Weights of a small autoregressive pixel model: 4.33M parameters, muon at rate 0.0036.
Rows from block 3, named by matrix and row number. Rows with one number belong to one neuron. Each number is 128 + 24 x the weight over the matrix's rms, rounded and kept within 0 to 255. All counts start at 0. Numbers have three digits each.
# fc1: MLP up (model.blocks.3.mlp.fc1.weight, 512x256), inputs 128-255
# fc2: MLP down (model.blocks.3.mlp.fc2.weight, 256x512, transposed), outputs 128-255
fc1.52:140122096127109135155205163127160100116153132082190162086083126098079077128048173093182135122188029151160087178142171114159047143111131072120148157203110104098165175157135066075138154167157085083119125147134117098145163169107136068159121074141114123104148148121060182133133146108120157151143074189201148167174152128089181104107179090176114119129135149043131127174147122146125096123089
fc1.53:176106104082186114118141192123122123125145210072203120117158173196058134153135132138102141139103131131116220153164103052153066102120143078110100137114152105113155136143128062199181097099107080128149095177148098091136094188083086176170124083195155069140136128217181197129136166109115070112083109083106151132123144117178192134110049162103096132156088154127128093169104136108111095055108
fc1.54:123113153110149114130132110129142145129120147128137113108121129141115155111138132105124155141123148114135147144115149130109129140119128138137144136126124110115130085121151141105116139135137129124121119142125148140151155113133124133110114106126126124098139106103109113108110129108140146118141116154146133111123130127130148148119114118123138117118105110137124108112100121130145116133150
fc1.55:116138154091109124143141135134161219124159125093139145119084127175093101140172064150147151115095114134129125121063169182117156168105115102157129113125069135137081161127106104124187120144163154149166125119090146098143161118171126102128135137144158125174110119100129105085159107167123174064126176139123111131145140154145130098147170125117151084163116127114090142103147149141133113144115
fc1.56:121129130109146116143140146146135121158149107155134099121124115145089110118149118156140096103123135126123147142108132145116117121137127137093132128139110099111115099119112117121148138125137121156101115109125142121116128112143139113137137113135169137135112132147126124104136134118133119144104128142115132143123118091133125110141153147151119143115119141134122124126148143147104112118144
fc1.57:128146122148112116105132142133142130133139132157136150115132114122109142149116113142134123142117131144107125108135122150136132131149131122152127109116155117148106150110115148106129127144124132132131112119141113115151147126125152119134115121123148161125124117099113135146117099130123121127141139117124152104112130136126137100148120131133126112137109135151120130129158126104126135143147
fc1.58:159112130092165108144148132092106177137140113108158098163110134133108137159162125124173122124125085091152103098162149136120155121142113143111106138123158104135117160140136094124141088119174137122137103138136149160133119154120110125157131100132169141163108109160149091130131103163140147129135132114140146098129127108079166140130097133115149119114102117146140103147105139114105113093126
fc1.59:118104153167131078120144136129117161164149144136141122136147169107111123119120133172161168084103163139150130151120171149104105117132133129163098176160154111161087031150078184131120110133097111143079132111094162129125135125168169126138140154123163099105126149119126131104137097157142115105088120111100086161160118110153135112104152128151095168062119151103119171066152153116114116116134
fc1.60:140124124123130138146136163125135137122159147139092128105164150128117129172124109135140116125120102107137127073159136153128157157157130127116133115133105145133128131152159131186101140134119143150168106147137132140161120140109112096111126101127140133126100146102155132126114129136119134131159124109113118111115145127153159140116120130125130125134168160130142142139144174124098186129111
fc1.62:153148131130147126125141136097102119115143117111134104117096134131110142157133137123131121129138119121143119123142142128136122125132121139152127131126148130096129128140101116130103121130121111108097143127122138121146109116122139117119135135137147127129117142147115129123120144136093116138122139140106099142112096135121108104111120129123119134111117133143127123125138128115128123127145
fc1.63:093137158119107169137140131148135134115118128119071138130150167121156137149150103106126146145135120105133129097150123148126137157106106116112118108104098161122140137120127147147116110116131174123164119142135148171174116127102097120119100114118103144145137135107137072088116134097088159095155120135104094139136146147136146135102125109110113112137150142091148150155113131157165155127109
fc1.64:138148112111117177148107135163130100081130133134106154121137167111129123148104127097120137146131130126141146108138118098166120160097106141114122115136131137125141162154147114163131123113117120151150144128129140159143144158135078125109128114140105133123114136108145115120092138118104158121155132110109117097118120130140142141126103125112129101147121132121149139132131135125134159148106
fc1.65:111126110135160112142141160093093181167155107163138141101139126124119155146108109138108150102132104144072133084145114143144165116106101109117114107132119156138142138136117100132132126113126154123101159121153127152139137113115120123098092154151120172116135109182127144112155146150099124121123138108121128110132101130111131094138101153097192153172124130111131138092137139145114129097106
fc1.66:139139114134115134131119148100112132122133129120130161109171150106110138126156119133165138098080126140114144132155129143131110161096130101117101150109106149144146107122102149157120105117125151118139085115101136117145142103103155123120111141106126129111132110108163118118120083152140121134143129089138113096128167144117099137135111112114095112175141153116139139136148128086147140135083
fc1.68:161126107116159083094098091146110162118152147118122116140120178142146119062134123146159126120095161063148151166111139112138120124096141133147127122149140148132099093175145129160183133097118152089142070096116138114170111093114130138135133120109166166141158152107136110108115153135107148082073094097182102153112133107108146124107125102128105117165131138137129131104126125146118088168119
fc1.69:169120137115129122115110114155159127157133143127138105124123136150140139130104138140105150131130137128115115131112137133146130125113103131128127130124124136122127128157129122115121096126126119140129141145122140128128107156132113136138121160130140095129142106126131120136139138118131119138116144135127132117141142126150106148129143097139143108128133133133132138132126144152156125149126
fc1.70:105099133125151147139139138123142113129150143148071109121179125144108121137114114111141097161130127122159168124131135124133154121143118128127160080131120138102120092133173122154103139145107131146128128132129117135142092109101126107126122134111117101130115133115156121110108147117114127136148109123087096126122162083165137118125111125147114135105107145130112149161092151170158159143142
fc1.71:123123143100139160116144161131108184099148137149111139113131156110147105139083144114161109139140130111116159156115106139126153152136116114142115154116077177105141113101125101126169131138119184098143138107150091126156140130118146130121112147134170107098121119135142111102139122132155158111079126107133109079139139114153126150113130135099130128169138128147125132154138114124113127097138
fc1.72:143155142134088135144134152141124101139163085102127164133125172073117119135149114148151098083098138136121091118127087134132103146120144114116091189124109159158151126110056128157114113121115150114144100120125167151116150130126177098110109106096203148142112133118170116141129073123151101173114119105118137092110128144118078133135139125097121125163177126090143106123158188083114141074072
fc1.73:118078142100133107155135126146135127173125090153131098153145132162120083101125138134095119127156130118120113146103097116121123123174133150104169125174098130134106102124103127134135150133115113149091099115164139129090088134144150118123153110122156141130113143177119133099150135118135131148100126142096144154126093105166101107161148156170101112121114134114108118154115162141075130113152
fc1.74:126175148098126156145137158131114109101128089102120099137073142124111099113143119108135060094128149097077074125117155114172138103120133145102117120104149138114171207100129086139101155108136144131137140114152135124120149119113126118117110093148140154173104106118099077184165144099133126165146127148121159135128155117096132144137089140123159130188124129129133074120134127157153119108126
fc1.75:142066116104103139110141183110176081113129079135067123160116119185126132106127082076162156101101154117155114106100154170179105143107112039093127127150110140144092112161177101181124175179088150073128137159109145126102132202131204111116156124139160090084131150111149150117098153170060093152201112152135156092110156143154141176151089102184160107138101178109098128141152070150169149134131
fc1.77:113115137136130153135171114085177150190170071106160114118090089153122040145081170091066161079065108153122079168181102108127097137092071116146168137069100129159161164206075199083084036070152094101154113221106108106107106168159118079105143112118088092043129145062063129116121093099139080185148104132213125111152197097207158139125094154132168155168086126128130171140166124169200117136165
fc1.78:166087124099159133131148116127161168156124137093145135152138134142061113106122074127143153122113110144128120109127211185154118158095157096120096146140123091108097148139117103179195151117130126129131103115132155146144103177121125133149116119153164117174137135147172098120125096149116134089105129089145102124122119126127137161141117118134129095132131147126156125094176151125133116141125
fc1.79:142138115121141121107158124092114139124111123115115132114135116141091136132138112119143103107135132116141127103127151136128118122135131148151119109138127141125126137131110122157124136119135152138121141142137170129121126118130142126128133114131147106113156111122106133137159173147126121148130123157128114172119137151124140113115146140136127145143115157129142126129137121118133108107123
fc1.80:133139110159096110167120156111135160135112122121136126080134121113144125126128119093127137097134165125095137114139131120138136128139125121145115166159112154112103140149128095091119124121112122169111146118125082097140164142143142145158137101180083117131159142141138184129119110111107129173126139101075150133139104133108151105134112099106121146130100119137128110163158139142125126110118
fc1.81:113113119142182125153194150140101149145143128094138106135149113117115128112087140103107154160131101133060126096145121114116156126081104092149097149134169140095139079142109163127090148133129148164123101145162126128172178153109135156158101101153145097094096079159126200100128130093140051146157119129119126108131100131159169129103088168110187149148107152126118158112123100155113146070154
fc1.82:101138102099101108147114176113086107135115117131167187146098134141144152118149113137129152128126144151117093129149139141131138163115116113128099147132103156116175135090121137084098111115149150120152050111152141115112154111105174140130074133110122143115078107133176144105116114143160136163169138112157132056144156149084112165132074121128146112168168126130116084139115099088158126127126
fc1.83:159095046092154116097074108132152104127052100129113089107142126180138138125204118137120103148135136143155112123163109154135128158117147194116106083155143142085151169127132127155102138090141141163095073129184163158129123112104144117149152050111126131106099112136152164103096128123146083162162114128125133137125133106154092101172120191166106123143147147112146114159107126105098140154132
fc1.84:163155124143094077114040181202076102089110156151134069115171142135162143114157116118142114126092147093162123102104122113086145136156128160088139106117147125148110103195147156109117120133099122158098119131128145162127122202119105186106125093157115140153176103114128135145149110145148153123146154128152178130075115127094105130137137156129093091102126173185163163137170129092117169201115
fc1.85:084154102099088154105139156113090159095096171130160125123103088144119101176135087159147077093136103155155135122151171108063156131170157112157166122059122086123114158078163166116175158112104111158149084098120103086171111116106124105128134169107126099198173139136166149143118117142097165095069123129123091161107193109138101076115188148119134159160144153152120137126139124145141059151107
fc1.86:137140089142181105086116140170126129166153151188136149126169128092174086084127136158114069120120160129132198133165126119092148137120157147142143120092100071149089095153119145147140155138046094131145118100098126149179144073092136114119119149149153122147101103124148181132139170103058098158121095092181084136141182119129108162110116154119156144150161107142135111114151090117122158169142
fc1.87:126139129146129147137088153124132117099156138130118146103132131116134135151115114112113145127125120132121117092168111103159121134103123114129109111135117127109140169129147106137117121141132150118168118150120126133140134124097138138136115116144108145125136127084156122135089109108102141114158115100127129105093126138101141144121106134120099110152146135125139120165130145136145140139100
fc1.88:115118129159110115101098153120079066110122146152106160110112096142108130105126143121110091108094130122116166197107106149171103080149127097174097121108195169156149119076133141095149113107124130078084165171071042164136128123182120160129115152133144102073173110122150136097091143117163114129098156108153148099146149149149157129071107117083084119106049107175126109175103169095138149158081
fc1.89:087147123111118141122143151114123129101143150141139127107101142132100166153156117133150125098123104112108113114110125128118140149109103118126117109105114113151129122144126157121094140135128129125121152151117117118123124088143137162115120123130138132120114118127120107097135145145117134103152117151098125129121126134117102123124116147150127132126109120133142127111162097154161136132135
fc1.90:133133173126159138147139122139151129159118177117112117125151122143105108137131115133134159101112146132106111115114107127120152116128126146138170120111143115147152126138141155176121153146129139118147106163126120112113121127132097150130139127118107122111138075106129081119143126111159129125119178121138168118106122146132134144106129145118157139139141134139129114132081115134109119133134
fc1.91:145112086114137142149160142099137116160116096135108142133144121125108120106134113123122120142122130143127142139116109137112121129151130134096148105150122134151098104123148108138158152142115113148120118129137129109120094139135139118112164142124133119137110119123136142138127145131144163140140140121138134106138164117164133110145134110133138114112109138116125121134145117123124139124150
fc1.92:119090101098121155132120106090116134104135095116097104143136146145134110173112172075115119132141150119126126096128101114147145167137145160160125140126090142134092111097121175154120148146140123109121090104155138118095102123126157136143155118107118097113099169145149126154125126116076124119139111126110135117124135140133095141178131157127123124140133132138121146154121126133125119125150
fc1.93:107110131109093127099117116102102174085143074157103148163130157122160135178091155070131173176163160111140108130132110136167155160132137139147090181116084156100105138106106172145151130153120171097112131078162134143124113113131161107124129150117125157116106138148135106151124134127101151141142115118139118137126109148074100112153069148154118070148170131125103118146127178128084122127123
fc1.95:134151109103129150125149123131135135140136131116104105099137111125122164142138113139154111150126143122126160119108131166153117132119113147149103123094138129117154141148116118150114109130156102129083163140100120087112144119125113118132125100152131134096128140145079130134127147133110124118119116162131131168120103127122136104110123157134150164137103144116131128114163124148110127116124
fc1.96:144124103108136151119171102122135122125135138122111131118122097124117158155135129161127118131128129125110150105099137162139118124104097130131100129121152129108135127150096105125119117146137133113113153117122161114124140093117139122129131127174132125106126162130093127122136152137122104129104130156118126194142112132128135130099154170144140149151093137116152121113164129149121096125146
fc1.97:141122177183095169184107172090098068153115127172101108132113137159117099107107141134116110026176128100080144070108180129121100133071165123140077096172183141105130107081092149161076146109115093080107171108125085156109129106148213136166131140144099098091208128099085186129129087119095106164183173156105126112144187170163071202165158116100134103108093101105145161186074075181193128102115
fc1.98:166120091135142134120105106098160117107148102131084155097134149156133145124144111142146138128125146117131082140124137139145088098121174172153110137168132112180098104140120151170091074057145099185134200115121112092138144164141081111110142111124131112119068116078161114147161142167107102120165118131113147133159146158142128093151134137120143175091116142113171127081154127101062137115092
fc1.99:132142131112160178118149143152112082149127145117130121111158139100094121082135163100102152108111108133153123142091113102147116093134169128116129129169133076122108083100141115127145153125133131109140113123155107149147146145162144136139133135110104113123134125134138132125139140102138142126100119125174107112153148150131123136131169130104115142141134141150131118126110156136134119118158
fc1.100:116156116159146092145111148158143101123157139176159149065149118087130056159117136107098137119119098182226159191134090102108094042191100130097163124145051113116134163148140081036141080162099100147100127173097100095123137098091124103048095163169120156145103160115149152151087161125082122151132087102110151137129150076079157085130105087150091168127175134124112149140132196110157100171102
fc1.101:089156132103137107115139151086111143150115142138161150107154117142128172112157160163126111138132149124122125135167144108106148137100119171149138137109115112143080137122127142139109114110113129166157093115144133141171139107142125142177126078111143112161095100130099151123119120139127118154101104136106106140126144138162143110122159110103101162133105117142112102173149142102094116134129
fc1.102:155113143133137103152113130193150082120142176148125131132102158150104084127145151162155169110085164119147170149103138162149104118143110085122132142171133135150113124133135115146127110116132120079167119133095107121093081141102098148135142130154132121148139135163174150152122093160104148114090182097113145147128127140110100141120108112090051096126097128153132092153147196086120130121098
fc1.103:158147132123115095104147083116143158154191120129129082097093189142084151158130128101185158157147114108121089130125107117167095187123101111121155066143122157154097141163150080116135150137135119112141139146171111091136114100103113067080104123147155129135120145106059122189128138101134116094119115155150143193182190065124136112121130113171098117142098129095088111090120115139129110119113
fc1.104:133138136106118165138158129120133133107119125131123139122127125105144136142137121150150130127123141127109130148152141117135130141137148156138138129138141112132100113138146159133114116149137120122123136140131132121135138127145109114138132127141107126136142097122120115126128125125133135110140139116123129112120129122133131142115118146119130121114123134125135122134111132131115124137125
fc1.105:143153124157142135089133113177152097148097131122114146126129122099148132083122119119117114151132138133119151127129134114126163152125156122179132150130109088113095101145132103142172158146103152120160117097142133122143148107150150129174149110089127105126125077112163135128127129140112146127110104117157119109132148184117090134138186082123149102139097128100144108127116136113114121148167
fc1.106:164123144124138151119127134130151122142118106150115141104122124125096117135140123136131115114132135156121142139117134125125106118137127133134133120108136123125135144144124135110108135125109124140124143128117108132126142135141141131085130132151117137138143118130110125131142106125114128170112123142121152159122123134148114123125113139128139125156125129132162123128139130127097113134123
fc1.107:105102106117122095125123153109123121140133105141144131153114133148123113155141142148133140102116137132134103127123117145106148126168158139130129150171110125121113116126097164118131144143153123119117108098116131103091117116110164126123146155130126135137105145145145144132167106145130118167119122134157137133146099119130100148170109165176111122112178147124115122118116109113096111106142
fc1.108:130112131113153174187163063113160183144164100108094144138130135143124085123176122116138098114110153128134101158117118139122136090104156081162173141111109121107126169094124163132135108110169116152160097102112135111129126163135100085126137198112171090153117097124168087100131122125096161055119119131180050148145109128118103133129146098112144106157115125154087149086146139140153112130156
fc2.52:054156196076114072157136125153194109100142107138103143124168143134141178126159168056171117134153158107111102118075174137136099158161159147086159118171082138118114091143127132129107123117169094083095135114092129091149088117153091124160095158151146059169081180100143172072109123168115134155094157125108101148169180145100133077115113139133160085138136118090149120104087089195146141132104
fc2.53:135152141124089123147104167141108165180132082120154135107082120071178110112076127121090125133105129147155122212108107206173046079078111157124147127147133161100114102145088114142117137167097185167130156103138106126125142112079176141106085116102161090096161167138124122151160113107105080145136163126164130088189162108159186089129142123100075188126103136084147053156157111150091112128104
fc2.54:138151104081146121116140084110141137139130125115116142147139108116132108110120118130091148134143117107117153128117147144129124151150116103159130140096124135138130117135132125143129132122150167112146157106138103113103100114144129145109118130071110136126111104175121123136158108149120123127118148101165134130141121108124123138123131124125100132097135079148145125103134103128141131131116
fc2.55:081096169113103114122187176135149105114165113145151140094129138161099122180171095139132160173073181109127120109082117167164100111115127094079173132118123134166120127094139109089167093107134139139164142093116146116160166103139146088132152130166133110153119148132131176189155097102104106087175120148171151113151117128083091143217149187085144134127098118153078136148141101124134136161084
fc2.56:133138144110125087123137111139120126130128122136124128118129125127126138130147146134131130128117121124138141143111116126123132127099132138122129128151135120111133135144134113125140125125096115151122100112125116127136111139135106115153132100133128138120154137124139137156143136129103134140145108133101122132121146139135131127139127119143120146134120120116144120092115134151138139120129
fc2.57:131155121110159139105141137122131144143098114105120148137102089136108108133118128154131121111132118124129150123149141149118148128117141135134124111124143110141147110126140107139137119131086142121148135105140126128119121094151128127116114106126138144145112157157139142119117112134118110108159120139137155130153128133132148119104135133110097125131105161126139118089114113116115099131109
fc2.58:140132137101137139155156071100118110083129100122148137129145144140132140161110090098140169116119127140101114165137114122132130136156141113153153105155131164132137131149119128097183128108146111125120125129160126145119144143140130119131147160144118143134092096149120123108138112112070107132138128101101096130121119177134129132140163151155104107119146131108150114115151107103145143160108
fc2.59:107095121160162077094139095136130149066100171096095133130140103175155124132127145136102133129088133136086108073153123142128156168115108141090106123159108144131102120142109101141124123128116167108103156173111140138116153152154047137148103108141127128175135166162158145146125178113161128143141101163122116122156115187118142109153122120095139158159146092113197131103128133134072107134132
fc2.60:121121114152132150122152193151141148173127108168114134109137121138142131129157079176173140143091149168123121117133151140140179192144108122151130158122147160121108114133110115130121161138134137113154122105137156117132062118149147142123103114122158085100121108074110153119114134107138142120150126095099088158136121075167137140104146127127107123142098153086129094146118148108118176092115
fc2.62:140138134102116130121123113122137111137130128108119122122141118129135127108140113134138126133118134104140139134129132126117122123132118132117104110114120143150130136139123115137115113142102122128124136137123139103130119126108135116137137129120117131119126112136115136132141143144122128123135131135125119154131126135140131124134127152141126138139102135116129122111140142147120120109121
fc2.63:142138130128128151121147159129092101136136112143081114110188156125127143102137116148156143129116125154134161119128108152125142165113103093168143158160158155137117127143091126151122099127136180083151130124161163166160083128129108142141115152118108130114133076126146122095073129102150103109115116098115100173146103099147121160142125118095075129144154165131109160148142096136129156103122
fc2.64:159128119148099128146097153134117112126119107143075126116170110105170178118127157086135108174119119129144124146137157144144153140106114108154115155118143167092100132133132093093106160141164113114180124134121084096155128121142125178146104144123112114122100143122140135116107128108154122094136132103132110127143135112105132180083136152117089093143123163134144135117127147136115141100131
fc2.65:151166176122087104141127149121121144116147128135085161107123166115110129119144108145133131135128078126157157176131128136152117133144096116164118097139109143139109116131096143147125164125114143135121152119143104155112168139083127154109144117117143136117129146133129129130123159123134133122118163135124122110160122138144113133105129147092141138143141123133147117117157106103097119103115
fc2.66:135095066147113096134160091150185151118138135086103110130085113119166138152193124151119130119171140132103127075130124135135155156126151130161133141128151116095105108116135112162105150125135135088089144112142123145156154098135156144120119152120108116110115124154118151128094156172140092112122158107157150104139144128129160161127155117167135102140144115150135118115163111184152120117089
fc2.68:116126115117150092133132138084115113079124139158109123129134140167113099135160123136174128107113114135141137159113113121096137130128104121145107108138142131144125177148138158105105177138161172158122135118163148131137136132137129133141097070135151142124131136150146119140116147106092137115121153109139153138118129118140118150134088138165131112101088142134108122094132134139120122125122
fc2.69:122122125131140141143136129119128146108116120124148128126141127136141120098126125136120145142107117125121131136139100138118127109111146124116108123117132126130120141148118133105127162122118136102139129116122128130127118126120135140130142128142112139114114127143135099130125144117115120117141108122100116143124120118119135144115122145130110141121138122109131120111136136120152139118120
fc2.70:105143134129145145116118121126092120161132111115121153065129160133160140109105124125130100134111121183118167159165130139065134119183120144148102141143106136069135123153103134135125139108103168144160108141135145138064069140168120114139106135121107113125136094115159104145137130115095107134158088144073110148129116153141143132105133121110073152124118144126128166115118163135139125118116
fc2.71:142106129135109117099163134123138111159182129134075157159087123122113165136134108125110151138116152165153124129155092131114127194135106117157085148090117128113108140109136128128122099118108207134186163086133153110140147160144141152108099088139116134075143168146176094128157118143146173132157126114143116147130122117131075120131117132132098164172135115152097097154075116113134165108114
fc2.72:138168063133132120130105138095135118133120180114126111136144086102116156148097124116142079076115109200085122145073037133157090085114145112133085140130107111125083074143155150117179110130115112137058105113122132085155143059138141123164146083096124152079168091136067104182098135169139074121124142099144161101103146134160112142156190136144104152123115175153169167107150077132134162089126
fc2.73:103110171097146118111099101132117158144092120116136137108117122149088094124131134133102159121116139117110133124124155106125113147100083136112139091152095129093146164131152134109137153145089136142136104144156091151132087140127103125173152104121121126155125127126143132141118121120143151153117140161115122135126117121149130098096121139144138154088133072115151121136145167142114113159168
fc2.74:103109170105135125107130127117121090117140118152154153157168164120121082120106105167124130128076099140138107141102108145088138125164154135118125130122144148193076152142111089108111138081140120175120159115118105109148111159137086129140101120144123127080134101138109141160126132140159148127127121131057151137175167143114094124168126146147136142116128138131156153096168135125114069087131
fc2.75:101041096105123144125120143124156111113147147118121101143110098145124164098135117145188162125142132131124100158119121141100087105122141140123117169127119138095174102152152098168143123192141121109132145094095084134112158166125150080160102144166081136086112136140121128128153078151084135151111123153110098125123143142141152100107121140106128086123129145134150179122078110080151147078133
fc2.77:090134089048106147126077058126150118067116089163148058103136128196051152105168110096094116148144077176164119127182122140129063205164133123140148120142087121156132119194116151166119149187154177105106202105101183121171181141176119162148059142221110153134237151057140124110141089031113099175132107137116092144120156142102116082132105102133138061126113176092114112122101095128143093137153
fc2.78:113112102110128098119133132140131155138165115120120075149112134107155130184142128120117118176125134125111107115164139103136117088137156152123126141142150148106129127090108130100179111156134103142113110122101134108125129095095134124102101120197145066131121145079120127147174116112086096122152124165088158130145162135129163138171134131138147146102133163106126093084139135064116151125081
fc2.79:149130142105107144120123130126124118153138126123125128136153117127116114125116138112136127150119136121143154118131114141131109132116123114128139103113120124128128139117129122126129099129111115112131124126106123151137128116100132127138135139130142141135139128126124137138135130126120103125140133139098149150136112142118122117136128127115144151134094136117131110133116145125144118121130
fc2.80:135154116155131134155143147110121126125139145152115108115126153135154117157112148111116131129135150129126120120097134156166123125150113132101116128136154156142103152078132108136113115126100157160158109124128136111132154109110149126128127090100133115125128152142121120155115147141131146113157160176147125132157133136136161119126115102113111138132108120125122095119115136132143126112163
fc2.81:071109126113175122127097149178095138164139145155143097106097148144142137094131105146123083111130116101112105123141104134135097120152184153146106139118141109108152117124105087132150098115156125114150140124134169136135129117121161135136071160145107121153145085130122123117174063157104109156105111138144174131148138174153164111139113155124101119156115123145134116115074130159138147142101
fc2.82:158134044127093139136139107128186125128129118106153143146110119105122095144177152103153151116160104150132123102087130105145115123149146120108144142149153109133113106132158100139131142094145118146032116116167127106168148117119182120108122123093094144104132134143107151090153121165146128148100140116143154138115137100159102116112115110192148125154102093118105138160125121142167138108108
fc2.83:159139098140123105179138095144127082164097152124148124077149092132154105114179153120153076142127112097103110134144130170106127118088103098095105121187155127154164139120119096122073165119134124175119152145135149182129089152151097102156140121126147139109132121137117156178121151113179097143157112108131101159114110109166144109100108104158118136101139157149165123124150108135157157089124
fc2.84:114114132099186143116113118146098107125063097122143140173089108111113104125053145120134074154157121144100098148152109152122124117091153104127106179150103151121152130137100144099155116138138135165133187102167129140118119123132126119126167146164132138100165148131106113139095172097155120099171141112120122147128133102168147111147108114108119111078148085125130116120134124118191103162121
fc2.85:097160143153149086143141103108073154107124149179129145118101076185169081120139084188152120147131138111128118113138125142103150094152137129171189125136136117170098118131124165143125107114116185090114064108132109148115127104138169140134114128163135153151091108135147125133135089127047150117077159128075110144175159163131140085126162151101149181118096141149043110133111151083163140141110
fc2.86:127157162190110115161159142116109141158131150149137118113135137100127114151129121096120100111128108176154140141103131164155122122154123147156132105140127123158108109090130141130138098121080134144120125113158095089107154128110148142067150108132165135138107129119145109172115143131124083146114180107092108118123155144118113187107115150072156120127145144093178075116131132088118130123149
fc2.87:162144124164136130113147144139111181157126087147110085120185149140141142119119132136127125112119127139099133120142138132130127149121129126152083137126155141097091127130108147131135135176153148111147158159135134132159141129091125141104115140084089143147135140147142146116139126103153087089115107123104129144144128113131154153126159111143120118169131120096135132142117094139127141103108
fc2.88:107133147116113133143165154101129099068117111110114156177148133162119120100129133117133149149117130131139134113124149130136140150129125136144158129159141076129142150091111141049123130143163082126125146104107126158084173114117126106106094173117134146109156160146133188085100113066131159105131114153126126123122089112104106162126150111118134090132165090097134140135145137132121180163132
fc2.89:138132118129122147143138131120141143151140135104105120120126127119130116133117099172119103110121160130154126124146114136153122160145119125129127117140144148139127140115102138139120115119107130128125126111103131130132159117133134151142130114105115137119132137129141137138150158114122129134167139123154141121143128129150140131112153175114124174132124150140135133119106117138093118131137
fc2.90:114163154130122109103146119142133145147115133155134143140157120109129139150111161128152129118117138153149119100122144132154123117139131107123150153087127129163134106128109122150125122118103169140104106101106140118127081142115117148135147129158162075116147114102065134129112117109131118135116124133118133135095117142121125156147117133120134107079149167083112094128158117110112130146167
fc2.91:134122131147101132145161125139136145135112110136142133138127119121143133134145140151124112137131141159132131153141137118101112118149121123139102114127155118140106126129130119131129140114107155141128106123103127123120098155145125108128145126128132149130125123118150146138128144143132132133145132148104137094094121104130140150129142114126128127127104135105156116143112160139154119113136
fc2.92:103108139129171114102105124131110092129142129147134145171110137146112123141074133090111134103106142129150118072130169102167138164135127147113116131141131108135131161140132094139120112145139149139145119140092100128122126119167149145130157152152124106158144093141133102112117115109098144101140126109094109095114108140115119132135143121126136093124148111098119133130153154123127134136151
fc2.93:088112195110139100115147185098121107097187142143136149157118184131129099165082157102132140157161147122151138108112149108156125147139115108145135128121085159143108162113147108135151107140145131083157148120121125130102168135142093142125136141117143152134108129112121152126128134128098165091093131097135131076116151139103130162159121169106152117139122123128151100111145110096090081175161
fc2.95:136151150092115137115147128109115108156134140118114126119163112131144136118126121129141107121116130107127151129148139120119096116134089123128141103126125142156123147118119122145100112135112113135117114142121138137160114118128113152149140120125143130133142119158135136134144146142095117145139130143111126159138102158125122114135134157126136136147108168133116112108133125173132132088127
fc2.96:149170151090104138086156136097141105162146132108118104129152121111139144114133111128144132126113121108140136142140143118120126116132103153127113078127118132141121152120138107139113094143099117138113136135114131112154119138096143127139135111119122134139152138145121155136126159141120102148158137140097115165127121155123138102133120163144142152134112162138126122120129174175130110097138
fc2.97:131104098140190111158143110148120179100113083166120126111121185116143175137156107096129098059136155068094136122173123121119084149126151094181113090216128156127116142111133075143107111098153111086167098167058102095134129132118112123145073155165162161136124111126151112167175120130081138136129113111123180164143166117140125169133128138182094116109138157128141113095066169158125134069095
fc2.98:145074099161128128146153109113163088135152140163024142110136123131131168141166197157116068149136204080114129120139147117068085164140098116104088101129104174124090142084154146104085114118176182175164190138175134141088140184124135146129140102147139144127130099072137132139175166133132104140175126126128122108104076142158164181162108095184140130134146154129158152064121134120133145103062
fc2.99:132119106125121119146102135123145117100131159098121124127138149099126128111125129117139132150141130119159141128091114091120109143139123139127119138136090124107135131130112169127130093159151107148138146139140100180119119147116147102139128120111124136128117135137144110132130123147132120115142111118123124098116108138077098139128132149130129139118111137120140141130142150112129116101103
fc2.100:129100125129150134100162131123143142090158128174144117113116141137146087175141142115141071129125149159115179113131139162112147142133180118120116138194108130109154121139144121085124147148153154128130152141131136087154123082114114064108103126164132139126080094119137106136145168088064116167130114112107153120100191126125166134143148153118171067099101102129136110092073150140147139135065
fc2.101:118108098112118144135143145104105130123136140130126115148146116106082115130108158129118105115122157096143130138107104126107133122140147102117153118115153109121148097119121134132136128126112107110150147111159152134124189144097149094121151123151137147116104167123127105170123132152140152120118133121119124129152140158124145158136122094114128170110155130143138154141117107146152140134130
fc2.102:121149151140145111134160146133122144140117118136125148065150158064165089132105105127096133096151138172107129092098141091120080093143143117141117110165145168109100128123098152099154160149100126156166129133145147120129130139107084086088118130128140110130129164115138153070154147124088117131119111156127120139084196135137197135108085146125159191116118121089158127130134090085126134149124
fc2.103:119133127098149126151133111125120163125119116115093099200128133168109115103115131138123167104129169102079117133139150123122091137122117101088166144098144096079123155128097139082102130141115110135122124109111091118102129112156135127142118161132137144108163142118094128116127128132159184107158119166112144166132125121144150112112142139154134121089069125127096184069098106189129159106149
fc2.104:146145130099113156149121130148108136114119144120124114136151122123110097113119139135147125133126129142138102129125142153135128131125120115135123139126121116117119098142113152123124115154142134114144130123147118117123156117130133123156108111115117116133135148125133141148142152125131127152124126138165136115120148128123106104142115143115112127133132119140148125124131101110120123129125
fc2.105:168132106115110123162096121130115151167134139143113136076145137125104107112147126127129112156151098117132146113134161144146099073098112182136086125146135081139142158113100153135116119153127097129154139111137104123106158126130141119091132127155128126147136097120153116145142148144110123157108138124159138108122146131150074135139124132120160136129147139112154105141127153138073143115088
fc2.106:091135153118135106115128131104137150142133143116139131132128149113127135126127123134146131128111155109139105141117120135116125111126135169133105111115090121147119152134109127139130130135113114128122117136127151126147104121124094119138123122133116130124121115099131118147109139112139126114142135133099108135118115133125149129142130146138133105106130142149128136113144119137091100135124
fc2.107:122137119113138085139139105145125139131147124091140117160120125137110102133125135138109125122122124118115119115105108124126121127144141156118151117141123142138119130130126150092134129117093107129101105150147108095094142121125117122133147126113119175151123137132070127149159143169119141152126157125130126134113140126136111089146116154117169106083107108121133106107124120113133108157161
fc2.108:147058122150129148126098117125125137118090121117129179173055135113143136095084115130169083158170115103145135110179100177126161212111121092135167158126107160130058147129107159143142115150147098152112110154141092151104163118114157173066153104126058138085130107118086118138092160096137095128161162211124130113067127127167111116100129109112125120098163131136110126127099202077118141148157